From a checkpoint of a small autoregressive pixel model: norm layernorm, 19200 steps.
Rows from block 4 of a small autoregressive pixel model, named by matrix and row number. Rows with one number belong to one neuron. Each number is 128 + 32 x the weight over its row's rms, rounded and kept within 0 to 255. All counts start at 0. Numbers have three digits each.
After each neuron's rows are labels from the 100 images, of 14976, where the neuron reaches its largest size: "strongest on" is what is common among them. Only what is clearly more common there than usual is listed. The data: aerial photos of the United States (SatlasPretrain). In brackets: how many of the 100, against the usual share in percent.
# gate: MLP gate (model.blocks.4.mlp.gate.weight, 768x192), inputs 96-191
# fc1: MLP up (model.blocks.4.mlp.fc1.weight, 768x192), inputs 96-191
# fc2: MLP down (model.blocks.4.mlp.fc2.weight, 192x768, transposed), outputs 96-191

gate.348:155104156163143148195119147092117124151094144180073119085094134157059066124161142151200115120197135094180163133092147033098132153153130164116204107176120138129107094156118169134092137126159116125141118103140118140123128164098117074161155141112123064102100123144099164133104164144109112081
fc1.348:103136052146144123090145120149092090141157146160159106142113140135139131101147131078106084147153134164098094168070129126113000150181148077184130092062061134072163138129124121119143140100066180156112116150111117143156188095114096179127090091147127106201133191110112113072067140080124147085
fc2.348:173130119188075175135152082069084185127130089137089133125177136167108120176141140082119084114110157177138123080175120120173139109180099130121130112122086157121129120100172181120152183097100096103138152165136127150105146196108131141124150153136129048091158124110096136078097121077168110161
strongest on: building (71 vs 41.6)

gate.243:151118139102181063159094165106102155154059148124086075165131097193158111078164127112093117089151151124100132116125114106162201140138135172135099112144148147131106151102148114069117126178138077041106138159161156133116112105161112122120210155128052069173121122078145103122119169149137137148
fc1.243:127090123105136094190056125103079102111144180100109096120124137141131066103148109123124133169168131135142080088086086137152187169117095119137124087115152093124142148096139133096146121183163139115194142127180149121143119111130170128144172144119148124096081081092149138160122145146151130115
fc2.243:132170077115137151099135088129148113119051093128183137117150117124061164151094118141205135090172130135150163118145110124089142151089155115085074145142105190132105153159139118150098147106119137143140084163109065104119142124135146120152121119115087090172144173172124134126141173095195144130
strongest on: building (79 vs 41.6)

gate.320:152144136140194114102115131165126132134119128124158127097079076106163102156183147121140142148132125070144119083139162148126144147122105082072129152102171101183119101187039132101184104132164129140110150156150106095077170187141074076121126149126183082052124097121134156131134171173050112129
fc1.320:168147135117119147143144080103082090124132102144131131149150149180129094140210123110085140187138119170079042087068104144115136123081129185150099167145115177037100119114183073156142075124143074148172116191069155082095102110093173119167158157097187148183128148116111184116084142171145143173
fc2.320:088104089148137067168138156073110114101140133160149173114111119086143072136096162176100128160086186082158116171150178048105146095086156096073108111113121187175108165080106209168170124150150112091104104094101152141168150090145099192119167158112171212102100131124088121122143131130127096132
strongest on: building (68 vs 41.6)

gate.82:170043165168104123148082150096117146095121048173144191090098108080202128077065110097070117161118117157126149156119110044119139112112114093166137116155089136130164128167169089111164108181116104159172153154133164175124126103163139173108165073126188121100124164118131132163102133156153196128
fc1.82:165106117079146130159080153112105094073138178165110137181099145116136121148129147088150112129151094153127120172100088179080198142110193092082131101187144132162139107181085090088120147104088177132182126141145118133123185085124166102121072104201108165119135184143177124082127106145065147093
fc2.82:133160086158112102115107115099174120127146066176069171108125124151197162172055161190140121158085156108101103149123045123115135094147110154168142114069088102111216142149197079135146139157149100159132163188096130166148139120146118148137152146119131094052088101126132115145113116137136147116
strongest on: building (92 vs 41.6)

gate.277:113119072135162111057123152182124119113189118142053134120137108092134137138167133117121147113070084181095168125125113155112154081116137131088111100114156150135143136133126159203098097072176155092134128129158132187158181089114068129093098150102117121103110106078139145111072141157126150094
fc1.277:109090137112136148110176147054094165136108094098172130152128112142152143072102126137118124088129137157126096179107160154113069163154098085110165136144122103154163170095112101099073101191137152142157082107169066122142219126117114158120151117109176146132113127081083138116150136151112142109
fc2.277:098222119136135156154099144144186107140075165129161111113142103112130152131096162108090063128141165145149107097113084143080129074084124105165183204158114158142141142117141102124111112163082125131162100142149086136171094146110203133082132106140081172102118077167186122107140174123162111122
strongest on: building (81 vs 41.6)

gate.349:108116140132141147139130113114127177156172109113120143101168163111153136170139143102114158083143119123147144138128081137147184143160127088160118157155154108094103093167162155138099123114118094129079147081095105113092092072101096060113080084177099130104180121176080170149168073175132082123
fc1.349:091167141146186138141100090096072085156150105064120120166168103139183075131178083079105188098154144168144105186162142145135133107086169146126075126133144134080075127086099132132128082139153153132157111129145136150091099122114095151116141137099083148150130079130123095120085130151115157151
fc2.349:079192073090157163133109137096106114138098119124118125117137167098184052149121113126128118115156183154132152146154148171164138117076150079130080131081122066113121118113135194148141090111157126157073083138064110093117123142132149091114091128135117115123170100132106208100098117142177140118
strongest on: crop field (32 vs 8.6)

gate.229:106120035169122204096095185173122136121156146150140170163143164156130116141074151063093126142157163141053113068150083155123098150089141129116151092114176099203069124181085139140122165140151108088137153160099169140167080134113132117095120168111152160055119138089159147154138093118131152124
fc1.229:149157111087118118128109100180101135222075139141062140132120148192140169127137049092129097145149177150115159115129092109150093154099159170047199112136149150153194147201139131140113132111121128080131139146112119130102064120132114176106026129093093105063168089119140145154129126101116086147
fc2.229:165139153093094144140114092141128151135144183100109130202148111135128064179066115155172152144117111146117135137067173105198091118118120136140089152116175245072051088153093201110137167153102157229077083086139088163105124157159083122187147140061142126135194154124073091108088154130149176156
strongest on: building (82 vs 41.6)

gate.52:160110147086157128126105113103160100149158110121146170213117127098180139205104125148147172156091101065099092152069074115168105135131151131152067175122130074117127135123129160087143099124089120120076123126075145119113153173094163099155090138125085182195109125126127142102145174119129121108
fc1.52:140110177093220126113089135114113091093020059102103151119119124094136106115133163126136152094124139075080144141122091129137102139144151134097100158095187120118107061117135130162164117153115122054111102153135082146095159163127131102110126109151068141148179204145158142151135156132152135142
fc2.52:155138142175059114121159134134164115134110171138152131091133106154094108141102164129103082141096177112115119111168144079131097175139154144117212108124143148047174112109090135146145215132131127143147167179122134106214119174102144165107156146018136120111148067107107157116166073134134125110
strongest on: building (81 vs 41.6)

gate.252:125077084114087090171098143140127124138143139107093182199075116100189119102142156117150091094128092105129120135122131145107146144158067183154150108152170130135182154146128081086160162132077144118167103122098131144060149104087157161046107097111153145112088103116119118167137123167169155116
fc1.252:089186123086065070113131123091098151147110096092187151108129096145132070113134144151181123141145141081154106165066137148130139185069128136135136154126108175096119185144163090102147130032088169126106166142136144180115115078152155084093156179109124111131132140144190139201144139136188157110
fc2.252:120145140164199098101143089112099135147205101116177163167144103143089141129113088154135126140173137123091166135127101170103118111107213195108168163147073175093128135136134190152208121116158110114162025169148111086108161099125117128072123130191149131138115119109127172100109101163107111112
strongest on: building (86 vs 41.6)

gate.682:091149125079115169105152102088099069113124148123128113160116137076148148099117139145143104164077125112110127123194141149114115147128157121160157126115142156158209120169159075138153126109122059138099044174131081157113201134103125139144064158109136096135146141093074063176159166116136078195
fc1.682:184128174199116097157141133166156185141105093109087132134127064154097084140148116144178136119180106131106100122105118147126158118113115142104164091188109099042095126103111157103086132162168130132174125109208214136112116127084144112106145078125194186125103098178157123065162078172140168142
fc2.682:108110159120133176111093130069120082148121095138130095133183177096110162100181169115103133095130123141096137148101138128104103166110117164069120132086111147159157152150114126162156150147135136082041150157083093159127092143151108125118130126128161160125112122142090072149102117137111154136
strongest on: crop field (50 vs 8.6)

gate.53:127139130075154149151171119142119182145191157157072119108092122212142200151096139093062150120154088136148106198109135133159073140149080102137134100074121057170212172173106188116165151157114116127126138137099141138150146131112140077132164157138143136091105075163119131109112082097156133121
fc1.53:146146122172117113126133074140147089147084125106145131139120154075160116082175149127211125130156110106072119084214106102139097172131140175172121133160157153134081044060100070188115088150120157133164126129103152110047122156133155182076061137117128078140146108128135102149131154062100151117
fc2.53:119165091138137126104166101080110110142065081122134171078093075121173126091226167135197085112121204090131162123124121069090126106128104133156132162155104122165156090141127175122136106154069147100134098137102173143151179105151115153172159148110149104089177043090172145126120127077113096153
strongest on: crop field (26 vs 8.6)

gate.459:109106119109121118116151102099174194101117160115110123114128157076168129158100119108161078165115139066102169133172130129161099090142199187117115106107077175130156107126137128127144146118132130189183106163108092138186067081095211141147093163048102088124160083073153157122108198127114140119
fc1.459:138177093146125105144121130129114067164095126127129136105133083181106091153146139153068151125122146185138088124082124147091093169106064094103113114125180076134131140137086178146088103186168124093106119157188141095077151132164108120094149147179113134112097164191168111169120044141149113159
fc2.459:127131158118116130104146192134084148154137106154096098127123144141097060175107149072135129157126068132120100128127133130124120097147138154113093139156135120186116156139125143140179218179166140139146190164125105120121113140158172148157089092088103025111176166098102111157086160119147107071
strongest on: crop field (28 vs 8.6)