A small autoregressive pixel model, trained from scratch.
Data: trained on aerial photos of the United States (SatlasPretrain), 101725 training examples, 12.1 epochs.
Rows from block 4 of a small autoregressive pixel model, named by matrix and row number. Rows with one number belong to one neuron. Each number is 500 + 40 x the weight over its row's rms, rounded and kept within 0 to 999. All counts start at 0. Numbers have three digits each.
After each neuron's rows are labels from the 100 images, of 14976, where the neuron reaches its largest size: "top examples" is what is common among them. Only what is clearly more common there than usual is listed. The data: aerial photos of the United States (SatlasPretrain).
# gate: MLP gate (model.blocks.4.mlp.gate.weight, 768x192), inputs 0-95
# fc1: MLP up (model.blocks.4.mlp.fc1.weight, 768x192), inputs 0-95
# fc2: MLP down (model.blocks.4.mlp.fc2.weight, 192x768, transposed), outputs 0-95

gate.436:490439552496532475508538558442529498439474513478574467550551537525461411510576488543490517583510447467444561517492473473508524540453460491481553488490536541479471517516555472541498464456489512563451530535447455440430481478495453533502615466479513481449554497513390488500497470478500575470
fc1.436:431550499481524474548608536461478479556495505487471548461519498488476499555491476486546415461580589533491531460554563498571534518501554516501474509511466486492512482516485505446501499474494541440586538504495533530583499490583511491528431502591436467598448505523542487459531473543482488523
fc2.436:534450507493501536528471440567529565466432416533608503475424514475577492426507473502515457524540519445484480484484513526480559500554485498466479481460561486468492498488492471488488527577457446489495490495505509466434584534427493479499493487478532513593528528522487567486478605430517510509
top examples: building

gate.345:491533509518451512579517499543460453558525529482544548480413519525491506470491446431543482480448522456564427523417423544542526478545537517522489535516479459534539463491516427467515459459521588525513521455466417533520542478508434416483508471453499566518533520519483445506498502470564454515
fc1.345:531453506516509482526522506475528555530528445528475499500491485469540557478553419610485475480442490476498523499554500559534520565477440520482517472464484494504498460502498500507503528462508496513529482519488536480525472499494495462494415501430444509489435441486521540526530568533460556479
fc2.345:533520466582482485547423416563512533491484491470483436539469496469509491466519502461558540522531531498565487512508554471440571497484517540544546507441532509479485492519581477438513469548539454449535540527471524472460465487535508571485564541475519483560479469493573466513493543470530421485
top examples: building

gate.680:525467484517464428493426476543500557476520528510439512451576582534482584575557578417551487507490537496498496552494451519455558488477552478460487517497494522479517501457481522584463457442492512569594415503516511541558477539479509532491532549447469501526513515525521540479505519461505465509
fc1.680:527521497514462509523534488527501565500412530524570574539541537506441560543534463533526470507467523483515487506447448479466566489453498496526407515418522410552595418526517529541501478446512484470539409477423478517520428462471459511464509534461512521509471454524549528508494545479566467469
fc2.680:491454474549558535543470477516555488454510394532491504571473510485458465528428464499465511524491470468532462483513560570543452589529509421549470517612459471531523485568513483491514510528468438558414467459530491506589467507554524500560469458514482532516479496529457437509457482545589482465
top examples: building

gate.222:472558487472449512531482493449514488507478526506487474484520459566490497554476575467512527501456526510511456476441560517510565480444492479565509492505489495414552553498467543438590492534463534468519528557442444473546447487550512523414471532501499542447432535509504484457502502566550517532
fc1.222:513532515457544512511507487448465438554522532556490461501438523563472580514497496490515448489496482486456497527436450478511480494482484509480560477526401528474529432592463506518578498466517511452459449431486540544509428473490517424452481445452496485491467463513582459557516454501547475511
fc2.222:540462505530492459568507450556531555515452517484462495486460481509536528488458493601526480438523498460531511499543476536473470419561486474459486547517528450454525512490527505560424499503507472545512498531479584449565483503543477496533575521485525557500519511461423504548439502559507426502
top examples: building

gate.304:489446489520416518525526447489476532456517471505469469475539480496504519484539583547478507496469489467505430576526483482545568490509524446499488465545523494480484523467410510533527465472518488464510500435479487461448478504575452506527453419473432468468538491544618474460489487495567469458
fc1.304:495446514529419533531585467444487507484528500442475448481591507486525554462526559520492450548527514471504478585445471493516507464481521489468477509521554518481463533512394463525546508430504474501519539459489468445460462468574492482529490470479430498469548519546606483420443430484557454499
fc2.304:479441502504466481573563511553520518524476558470520470489545452506489496465536494544426519527472439459458515484507511467522488552494588551512454523553478430503473519480464530564482529483542523512497411592437471508402584552495465494470519547533521459470497470507501534533495498454570533603
top examples: crop field

gate.337:496532547474467515505447555474482462465522459496526566482480516467433457483546520456403537492413520487557477497499530418542522517464491542533533460544504475421507492500501479580386515475498528574515489574541548447480477510486486549564499507466443451480587585459501443522524500528496464512
fc1.337:524509496553556479448497506485468566487526544560482475481502479524468561547467594543589466497553504615418462500481489508498436501542574520449401542514553524538520512460425526517518495445529548450491485457541507529521520513468579485456484528513509525453442472514529475521482546435538477485
fc2.337:570538472585501499490501488480476488437553477496489570427507514471461520462455548461516421488467479572512445476489474510560470572490587558534483505473555498484476510514417483610520479505520521535473485437544538518538549483536536477459502521525523446528533504484528515469534588507531428431
top examples: building

gate.186:456455516521485556465541429532539478509476496445493503527479538479386474464446522554522466528493539551466573535527511465535576448484483447507421462487568569511502543452531472563489510518484500473460496505429548512600519516549468452476484473564480525533512524482521457563496459524442450458
fc1.186:518473489566441529491483504421494512443521541506545462466501420525474505546503542474518483520474501430488497495506503534457504489441465498574552527440477452491492435536523425405480479471506527509504517474518533531503454584500458551537503522435536496497420553547529519464509536500563494553
fc2.186:482490554504486445563530516443484474508514499562523488510536493506491530569512477499516514466514531471505480474473512516480521516509444450515444461448517491540505543511443528524511403581513572515540498476444472519576516416542524443390445516548436533543531443524488500443434501484478454495
top examples: building

gate.349:476517454536448517462487450466460493471458455485442458550465568524548502494573495553444440552537495540545446502501553496525534484465489512497557551515421534506473479473489555516521454540460487492490435534576404533521556528555533560546511571540484426555467562527531520508442468557567587542
fc1.349:438508428460520458569475531531484501448474493544447554487496538515537533582551464442452603527523415552561469522432505473571506471488483482524542505520459515450454411548477507509478535460496503427518561525556497457497496393459515439530548525546525518542486541492470544440493489538526525563
fc2.349:517519469505541501533504521548496538429560488596396486559483522564521458539502523505504598566569480485526556476474493514504476422542490523498598521485503518557484490466546558512415484503465499530475505531480488457562537485474471470488495521419509412446484504498576522417550505485479507568
top examples: crop field

gate.200:479472515446505492506562511453510508523440525496398497494480470424548486444490481427494447519464506520473510484483472495569580549508458480461475560500430467552420527536481449483545448445502537573500587507561526562449522495498551486481515574474462464494501546493543527513530465467498528468
fc1.200:463490506501466489458510479573563432407500519489529523529509445527552528476526486535467501489471506465497442476465530458482478425486502515575498505501498481521516465581440530544495517498474427433424427471545464489589527433576404408470458509445504493527547542530522528411474515445488508495
fc2.200:459393502461484509507492524588519509542515542568570476551499559478540521511516592540465432476465535493498513525535443446535541504499470517483460512493435486512583514459494464530446498414560517501434540428533516510423459478541510514503592505515473483531553492555559593541437526441483497494
top examples: crop field

gate.11:534477501538518497553512510570522462519521461542486453482470503419516528495563547487471484445514524591565485553520571487530574468487522480469522511485514423526504525498492466518497545511459489449510490453522394561529477538457540580521483518401560533531514508470526461454550457504533464491
fc1.11:586496539564498530537500482557507513503520472576534522457445593475459512499529484507418486409470554509478460542568570482492484507479467491476512465505493474576559493504528499475544435461526559505480487425538529501524521466503476491488541443470480520538460469540544434505539543505532533537
fc2.11:516484397510467399447499458454484506469493418466505475577575499514490488572431534459501525571482467462554504480557506537450480531432548463522578529505491486490572479602425572519476515471473486492493540482474579496499534395451550544593584490460564507489459522487529525507542616518502435474
top examples: building

gate.232:500441563518471456429581414492501441534488488455507522563480482438514467536522481436512511493472483517485521525474414444537488503486461562524465502465491497549502450464417489566518494471565535458452484485572530523442456468598491516533520527517511463496495521600448476444468576509530503533
fc1.232:517509443456486520455515453381455507458436477488530555518512482490504533487540477436493457504505520524520479549516466522562502484440523475475473551518535482476477457502456518535483511505557456479451554484531467512558471553564496455411471588409418521493530541490524568518507484486514504546
fc2.232:478461537495519451528571525537452563471477514456509507484531417397523539584470529517508509450494466530453500533462429494519512533519435486484461463428476481543506476576433477482524454511484588497546522514522537466487462521522517559535534472467488541513455499590465523453472514553494477457
top examples: crop field

gate.682:501518527502460543529554435425501485479527507513395522561524482495458535470507456488486525543511512557520515462510520438501438511453533491490479467506447488477468478512485488496527483466445534572578501476460577537587516592530511490535569442534482512488527470478451606537545483513456460470
fc1.682:486501475527522504487449490583497508520489526486559452511489516504519447526433518490509447493458453445496491537474546592452551488557485468529489534550524427521547548445518551494536498519530497455436527527533442501422480416504518557533422518514529448472473499493487446465498467511463510466
fc2.682:489467459566476493462600408485517494508503459479451525486449470483481544455499427538474580542605540525546465487495465477506495501434515445467519550476569519492446496514466517381512572595499485575488449500504560491598550501526605504510456431535555561555485553509502482469485444500509502543
top examples: crop field

gate.109:515517521516478579535424483520534567484540475523547485442513411439491449493408453516511499528468417503477475561482495505550495460553443484551432554535548456482519475553447533538486593493584463465478490492526534509501507463511500515449539452406420501512513494476510497532545489479500451477
fc1.109:531481449488498437479508539478531511509499485527500530567514514492499496497594484452449463511483513502521468493565454493534535553461507465477468472510526544574520491467516570512479469472506497489463496524461498486524545515394566450535462569517535514425494594495454528501488461509457490544
fc2.109:474489489549483501460507534528533530468514501485518549446492509539463454505462510524490502498503489501523473491554493574453506584482545560465523542457447557446478578450506546471527472521398468550495498575449540496548467471561466507495497539575538456576551430500544450433454524565562504465
top examples: building

gate.605:542415467501460522430500484511475488506455459580530517512518543494549492500479472521397582533389442503518524533472475501462540535499483535499518529584497558502519521535479565512515502505536519444530468511511567509436524481444475499528460506508540481489542500546481447492508481420490481497
fc1.605:489545575495532480530492524456497523487530512514460446479477472523479534490496565459549435483539510477518476441533479510503473523487562476503469456478511502526474443452510417510559488505487487489459494505508419499504455536537491524470558446469520500555475435489506590538479520573540494445
fc2.605:483465518593503492492472499447428563532496482505490513478516504519495551499478478447518457470454455508525503453396454549543432524491476461399539480499519498540502534476477475615518470491487530496471443493523489567489526510542506511474543379489537486590512513460523524484540497494531463449
top examples: building

gate.334:493435532492513527494505462471569461540435514452550521530557476474515534455571558522465489529466416547468539455432483481541515429491538486496443506454580572472551459548443513568542489506513489497433511503454454543507433500566412495426558593455501535548500553531489481479449509474468434542
fc1.334:510493518509503465524460424459531498480470488447527547545552513494461466500539584559455514475482482525428491482443494466562498452485545515513481512413529526482626490498401544492502523469489511449435523477510446539492503512492477464458601597487495502514553530500536555498404546530515444510
fc2.334:478476558476556440503582526575494524496518562530503519457526504449516483505495539495499458429541502522475554487487557509542534454452471541529519464423442542508482429565416455485526535404471516477511479493529487466466507529510559509565474555588477431420515487529510571486488562459487475511
top examples: crop field

gate.518:474520533506530454458499507546527506514482497493474472454507567550471566469566437465539526487552465508503555525536496459505506498444527554460532467557521508533498495526501519563489564450428486454576405496533495503473518524498491506514464468528501420585466432561536533585456472544555523490
fc1.518:483462472482454469469565527521520542484548497474520488443526498536528491524488490443457459546571545492442488392515431508565495533492527493481460556493467509533510529510481506548482523488517483535513546487477544488535443439505556413501540482463425459469470499513536467458523496509504558432
fc2.518:504540514480535526407522478456551540553482484483556435500490492535526463469518518520542472465534493529472496406513479473519501498575557444492508501447452514477491435496518529540402549477510493464469534495440498448406502546590448520457508510462436523468475465486481549491519498439441478566
top examples: building

gate.216:517467536485545526551482508555480540521437493478530544515446480511564444514406515475453513432550556492448518477591568470449437500503521487523428537475482442532477470486511517506550458512451497455423490446519548573536473452456510466484523471543532531554493455509477469529481549501611451546
fc1.216:532553512554508467460439456490516567499535427539529484506511506581515501518490465428510485488613499472469435506420478465456496504494547492508540522446498525556516419545413483478507499516489402479489573580459462507397513469563552495512485486477509575504507432549520546497466493517453502539
fc2.216:575491543503512550422497487484549505478437524523470517459462513451439492518538492510498593551497460523537490486502412588508511380479515528507481490509555435471551532471510576491462485502463533517590459578490460450463413463487432557485496500491544452545545530549463508526578517460449507478
top examples: building

gate.89:509505443445456548539458459430496419447504468537537499498480539444529556481568494485497519551497455490455531481491498484459437533537489522526507542498606568505552485545403529586562493437532509476479594531510483431531502549492541458517482520497427493452448517542551546499438559525463489482
fc1.89:552499478490480504505513500483479468419435494479497530560458495461518510519498528454568557509521491576481452560458513509445480523488449503490509542489592542475619470510502447576453421424529533473489556550511450444512522522583533442514528542530483525445449509562543512394457509521437517516
fc2.89:457456582424516412457577526483519489502442511497453530419552449460477499585469459468473471502523489512461537428479481437524512539505495440460470485466472506512524484504485459539479488476519534455488484505539418471520469489518539480556521465486506496510491489636503560479458556509520512503
top examples: crop field

gate.459:501552520470443509537503465509450518457464486466480542581432511474458426567500499493527516542448472493476416531520467515526539558537503457497494471548473479471548453527524482542541466556495431502558530489458483530571535495459526564440455506478465550490533488408528487533444507474511440496
fc1.459:474476497495546478578488544482533526497525478484506493418559496497531566454513544466576518500532503468502456451529506550453455393435521549553480565513571482526480564468483522481447480456546525490484542471547548524443518465527500531559567455530516462558430460545456516471539437442493517537
fc2.459:499563460542568442439516543478451505479446483430439535588505510411559510561501451472584506537558473432474437493470475494480493501468459449496506454537504504501553536474447525513507474468484542465526516519547511475545506565574526537496419528494522544519427466529461462491508551512457535431
top examples: crop field

gate.148:527464483516497424488519412484588495512476458508496493488599454505467486486494510503486509495478515560530532514440503535542545430495452530546558523458476437477446494469545466527465474502464562453407529507427566478526507459544481514470503538483470397511521490476559535487534541462528484529
fc1.148:485553540455541512503436530496494502464567498440576569497472518522521515478489486470493431501634532470489571505537512550472542571533459425453479496546448511514491535519523460526538562558518499519508585528538434493498486527454430473511493467526566549497502544455510445476487524470436512486
fc2.148:458541445498553552446455490479444482475541455560456554486491528491493437484524479504503592521577501482542521538519495505467536482465535531550558427423531492519427501509484510514509467552515472513494485530443580457500498466497555470576479454422502523552525437528524483530504524511529517448
top examples: crop field

gate.55:489456493486551510498491467486429517507477479459497537489486520599424536459475433567533517495456532475526561525511537564504501532577506498470469519553479497516498542453530530514493449500390489459486484591563504456514539487432494541514406512531565532444497542565460497521553439551504428533
fc1.55:519545509500433472481517529480539534521549499519491451469538456463588524529507534477488436526518520507544429460520437403513483517452490511543522504455526519466518482514468487495516485520514439487463440455497515507512495492549478428479590537468454448569508429455507443516517551476534564493
fc2.55:489518480522467497438457466403520546535499579499507490467534538546524472531511485479484427517484513456413477475504507496570506526484590489494549604502465510488531561533534578494559451532510518572434447541541483482510561506488452461459485537503483532523441420550481523504561513557516580567
top examples: building

gate.642:501511466550485541429507481505405466529577569474508537544465479428492529506509407570444474440476555500530541540497490519531447479547469505497463541523511498505491518528510457566553500535429594499552495541495437525467575552533485513533429504522436495498483537454499404529503496448476533471
fc1.642:532478525523426445472513479491523540463468508527546562517482559529457494509451502520538545519469487552516562525481468523437466465509502471481539461542510514425510476507551503512475472581501500534450566483473474438494485573511501475499454477484463516483511456497513462473463436442486485572
fc2.642:512540480495599495513492582469413468583527464493422499522549495461487520442486500442527487456402474552480471523461489461522447512461471538521479420502470514467551444544503506535600502448483579494495437559475512541504492578525469506510530493491491442493483595487544526561481472521513513506
top examples: crop field

gate.615:502438493533527488586454398554488510442530508511486626560507514524483437522522541459531494503458483524477480466454475467475535464529532513503520510499450507459483476483570490474541455510512498521491525492521466589522545506423521459428498460450513588525537520448520467494449543515448540529
fc1.615:508485463579526527583441381566520507473525502544490526556563534519514492502531514457506504506472475510522568465481437366457536466577519500469532422516507524517447480480582495490489473541503511571483530494573446580469481456499542497445540463429491543549546515481498478454466472559468550558
fc2.615:515494499505482567574479485444545535560529515551514521476488504534470414463469558545491482530504515516460509476541492546537502505472491557529525479475494552515470493487507447498447489528413492557564525508455528491452580460446502459426550569488466519524603481493536507546515453522535413482
top examples: crop field

gate.168:507432552447469497544536444503500459527487514502463466508534507486562481436559510450512503504472470533446468478419469528494513465514544480474528431553567458468569519567457461486475527492545504544519438546544440533473478510552530493493569465544481511507504544500530568424501560493456423501
fc1.168:565532432497536506446490472549451510572549528465502433474407459528556587471500453509552409465476491479515515510467515487484502549526447409571484521516470448486451547460504548456591500497418463493509478479569528483541591521455524516512539403470534479463467530454538459571510482517544485496
fc2.168:640545395518509526496470489545486500438492456452517487518459601513527590472463482488523501524494600491503470551465471545485484526476527451518462509495526443481520544518541547501466512560447410524478549434505524466576506491449467548446582498466492518501455526458548445502524442470441529478
top examples: crop field

gate.643:501475471462570464514492578542495498524545518522492497556448447451522487491536513459537482494449449489487476525514501455558519455514465471497511499517530490539503423479511439492495496431449485547568515486530507542489517426494550499578515482513631546482503466554539390465500531484644457523
fc1.643:434479504527537491548486434486546530470470504489441506478450463606598444524423556578507544470551466509494471437445519559542496576486487529428500468539513507537526575561533492520549450521477538467492538479434491445484498530441560506470501459549463501511523486430417518478537425448476455445
fc2.643:541523501547488465510550562529520462537556545551470535469499492506525558500551479488521505508580510452516446515462493492501603459565554483553514497516475439434455554526526513480443534494524464493491500486484464476486550516557458527470509519490404512522540495501623457552527477499546564562
top examples: building

gate.261:472554496469453557478486469556468491520529545488517563446558498531539436537515506522489543501419608429482498440514471542444517510493517492509481575570458466483495523515451447468483455549482510496514509538504526464494476580572495501443473462504427495373489505522481597491426380519489485483
fc1.261:444495533475449564421459475509512518497520533517474518456491502542496460521482513554534467490489573426447484490517448567468524465469531482491466528523510525515511535514433386446488517492499461521485479535510523458492486538525453527446561494565471490469500477452464581443457461523455464526
fc2.261:520465496548446481453516520488564479486487474479523424449439538490479474505462528495536493509519515542521394487437438480498519556472495538514492528493505488556523466440537541477472495498506480553504564437554512474543524426568503530645491575442543464547465455458510472484553504500536431427
top examples: crop field

gate.53:531492435531454458495520537518471413565432487492577518515541513493483505511548427485490526496470559544503470432464503555474485469500526479405504545434519501535484502527527486432490533513489537537477463483456552458542553469499531492476545505535493534441534445489454571562544466559562495526
fc1.53:502511528512535460531547470427522505473555537471486526492565502533491524575453518462475576440536465483484477556552526465554504493506520489584478540531516484592481535506458491530445496443521460497487500511582534564471481440479516473467541475497545476565509441541498474497503503502448467442
fc2.53:502477413534521445454554468462469486470485459540462520538514561506447445524465490513552512590464526485514518526481391507544537491462475516522494486493565452527500503455471527519519477576482534466520502492509546450518538557516497463507467454534435562553514528502503536479520522492571427443
top examples: crop field

gate.15:463557527455476561459539465549547452500507502440520517495470457457515473443515498463428471551464519431531555496457509508489506405501479552528445538552486534510488491462534431529482536526454526511464507460544503565505502533522468484524455487469448463441509521565466511490491512535472473444
fc1.15:517498498471543528557491503523438512472541435528494466508553558477456495523479474502539526493565496493471571418558490521476502587506494486438547467540448479494513572517488517502429498418533541508495533552421477413562517523533499510482479472483513511501465475503488429484539480471523448468
fc2.15:450519522421534501444494482532522480521543469474565518542534476468457449589454501444555538477571509552475534539479510505501429459491481536515535512554386512457524458473536537419546514519472534526456456522462484552498508544432487546579578512550489574529447511501445472553518441464572513529
top examples: crop field

gate.275:469476468479518484541439488493480522486494515454422532481551412511491428513424547462573518528465614538529505490493522518586536464517564504442506500504571465569518500444454488538539487518558527538418497478466466563452484516522475508526480484467554586471493479544445486491512446521522467460
fc1.275:495501519514536523455568470504477539522560480534461498509418542494475516455573482534432514461430454514514526516557490539466477467449459508496535500486507499463447480539539514504501500420555513501620510542535468437443528472452453449500501524441438518535472567400534477524485460491431491568
fc2.275:551520558486537426499541461513492534551437551530454494501517458556465534477540531485475491522528612466506432425499466493503607490540558568502558524424563491574506518528471550532498456471528512517498525498439509476525479525536439563472582508419436523570461521513467559496524513515538534489
top examples: building

gate.151:517464438517558500484485557531451566531452512493522518555503607515500447505546468537444556545479532513550532429502502507520479491532548544536522458480546490485496452502463525472488482456509502476512466452566469511522449433455603562484524551552488448537555532452499469520458493478565533422
fc1.151:512494493514581406513508501446498437485452510480516537457533527467563464419502463515481485452502421436532480513520560574508438510441558513527515555504504545470494510488557462530546474487543446500467525540455487515463524526500473442513508557422530478532424521541528540507499500487524443472
fc2.151:540511454517427507521529537562491505573423463502476493487577509537474490464521526539492512532520515467541475602557488482487497534458529482514462467520456499472502570436407565491453465476505599453587441499636522445537507496441495494470599534505454516500489524531545510474501500505554525496
top examples: building

gate.678:484509537494554478496515633535570449508456522490592443497537580462479550551486465482543555457540437474574483536469515475527455567491602561480556462608492492488527497463527449479468469513463487522488518484503526495467563464505479554550558541467516531508496551529489521520517479510495482506
fc1.678:491511499495473523526477435529459480512513493595484555520492383569544442457505526515546459548510519558470536432540484515468492511418453465544487479401504545544551517509444530519504612577503497490537553508518487513459505582494518469437410447540439443451463478497501517470476490466548501463
fc2.678:501578480574513511506503534423452520506505485453565491511557578487530544512459415445500453488526511486420550465496454515521513485460500517509518525574449482508489479471515495541532492469430516554450536483483509570496557480484542507547578527502536491488557512565561517514490416543504549441
top examples: building

gate.549:494540513514444442507453506507467472494472566490492464476425495480552494555501514514507488496484580535476484582505435531467503496514487608493483535527498477532548534554507465492469440464501477454426572492505511515502521403449461510463568440498471551450490534565470464555503536482470468503
fc1.549:451471453501533607486504477501559466506521544489485500507526505523546531503499419497524567517556528509500451519462516557472479561559521492461516476468474499497464511556480514564470468355453561493479523473453435502532496481484490542510580526510412447511436471460502555464501511460534576540
fc2.549:520495532516527453503494543548513531551515481439515481455460497479514505537561542459490463523490465454443532493489426503425533499490549491625562448492498468508503474505459503445518468443489524422473477518544563489459488560505426423455418513428520560549434527536528484572496478583474419496
top examples: building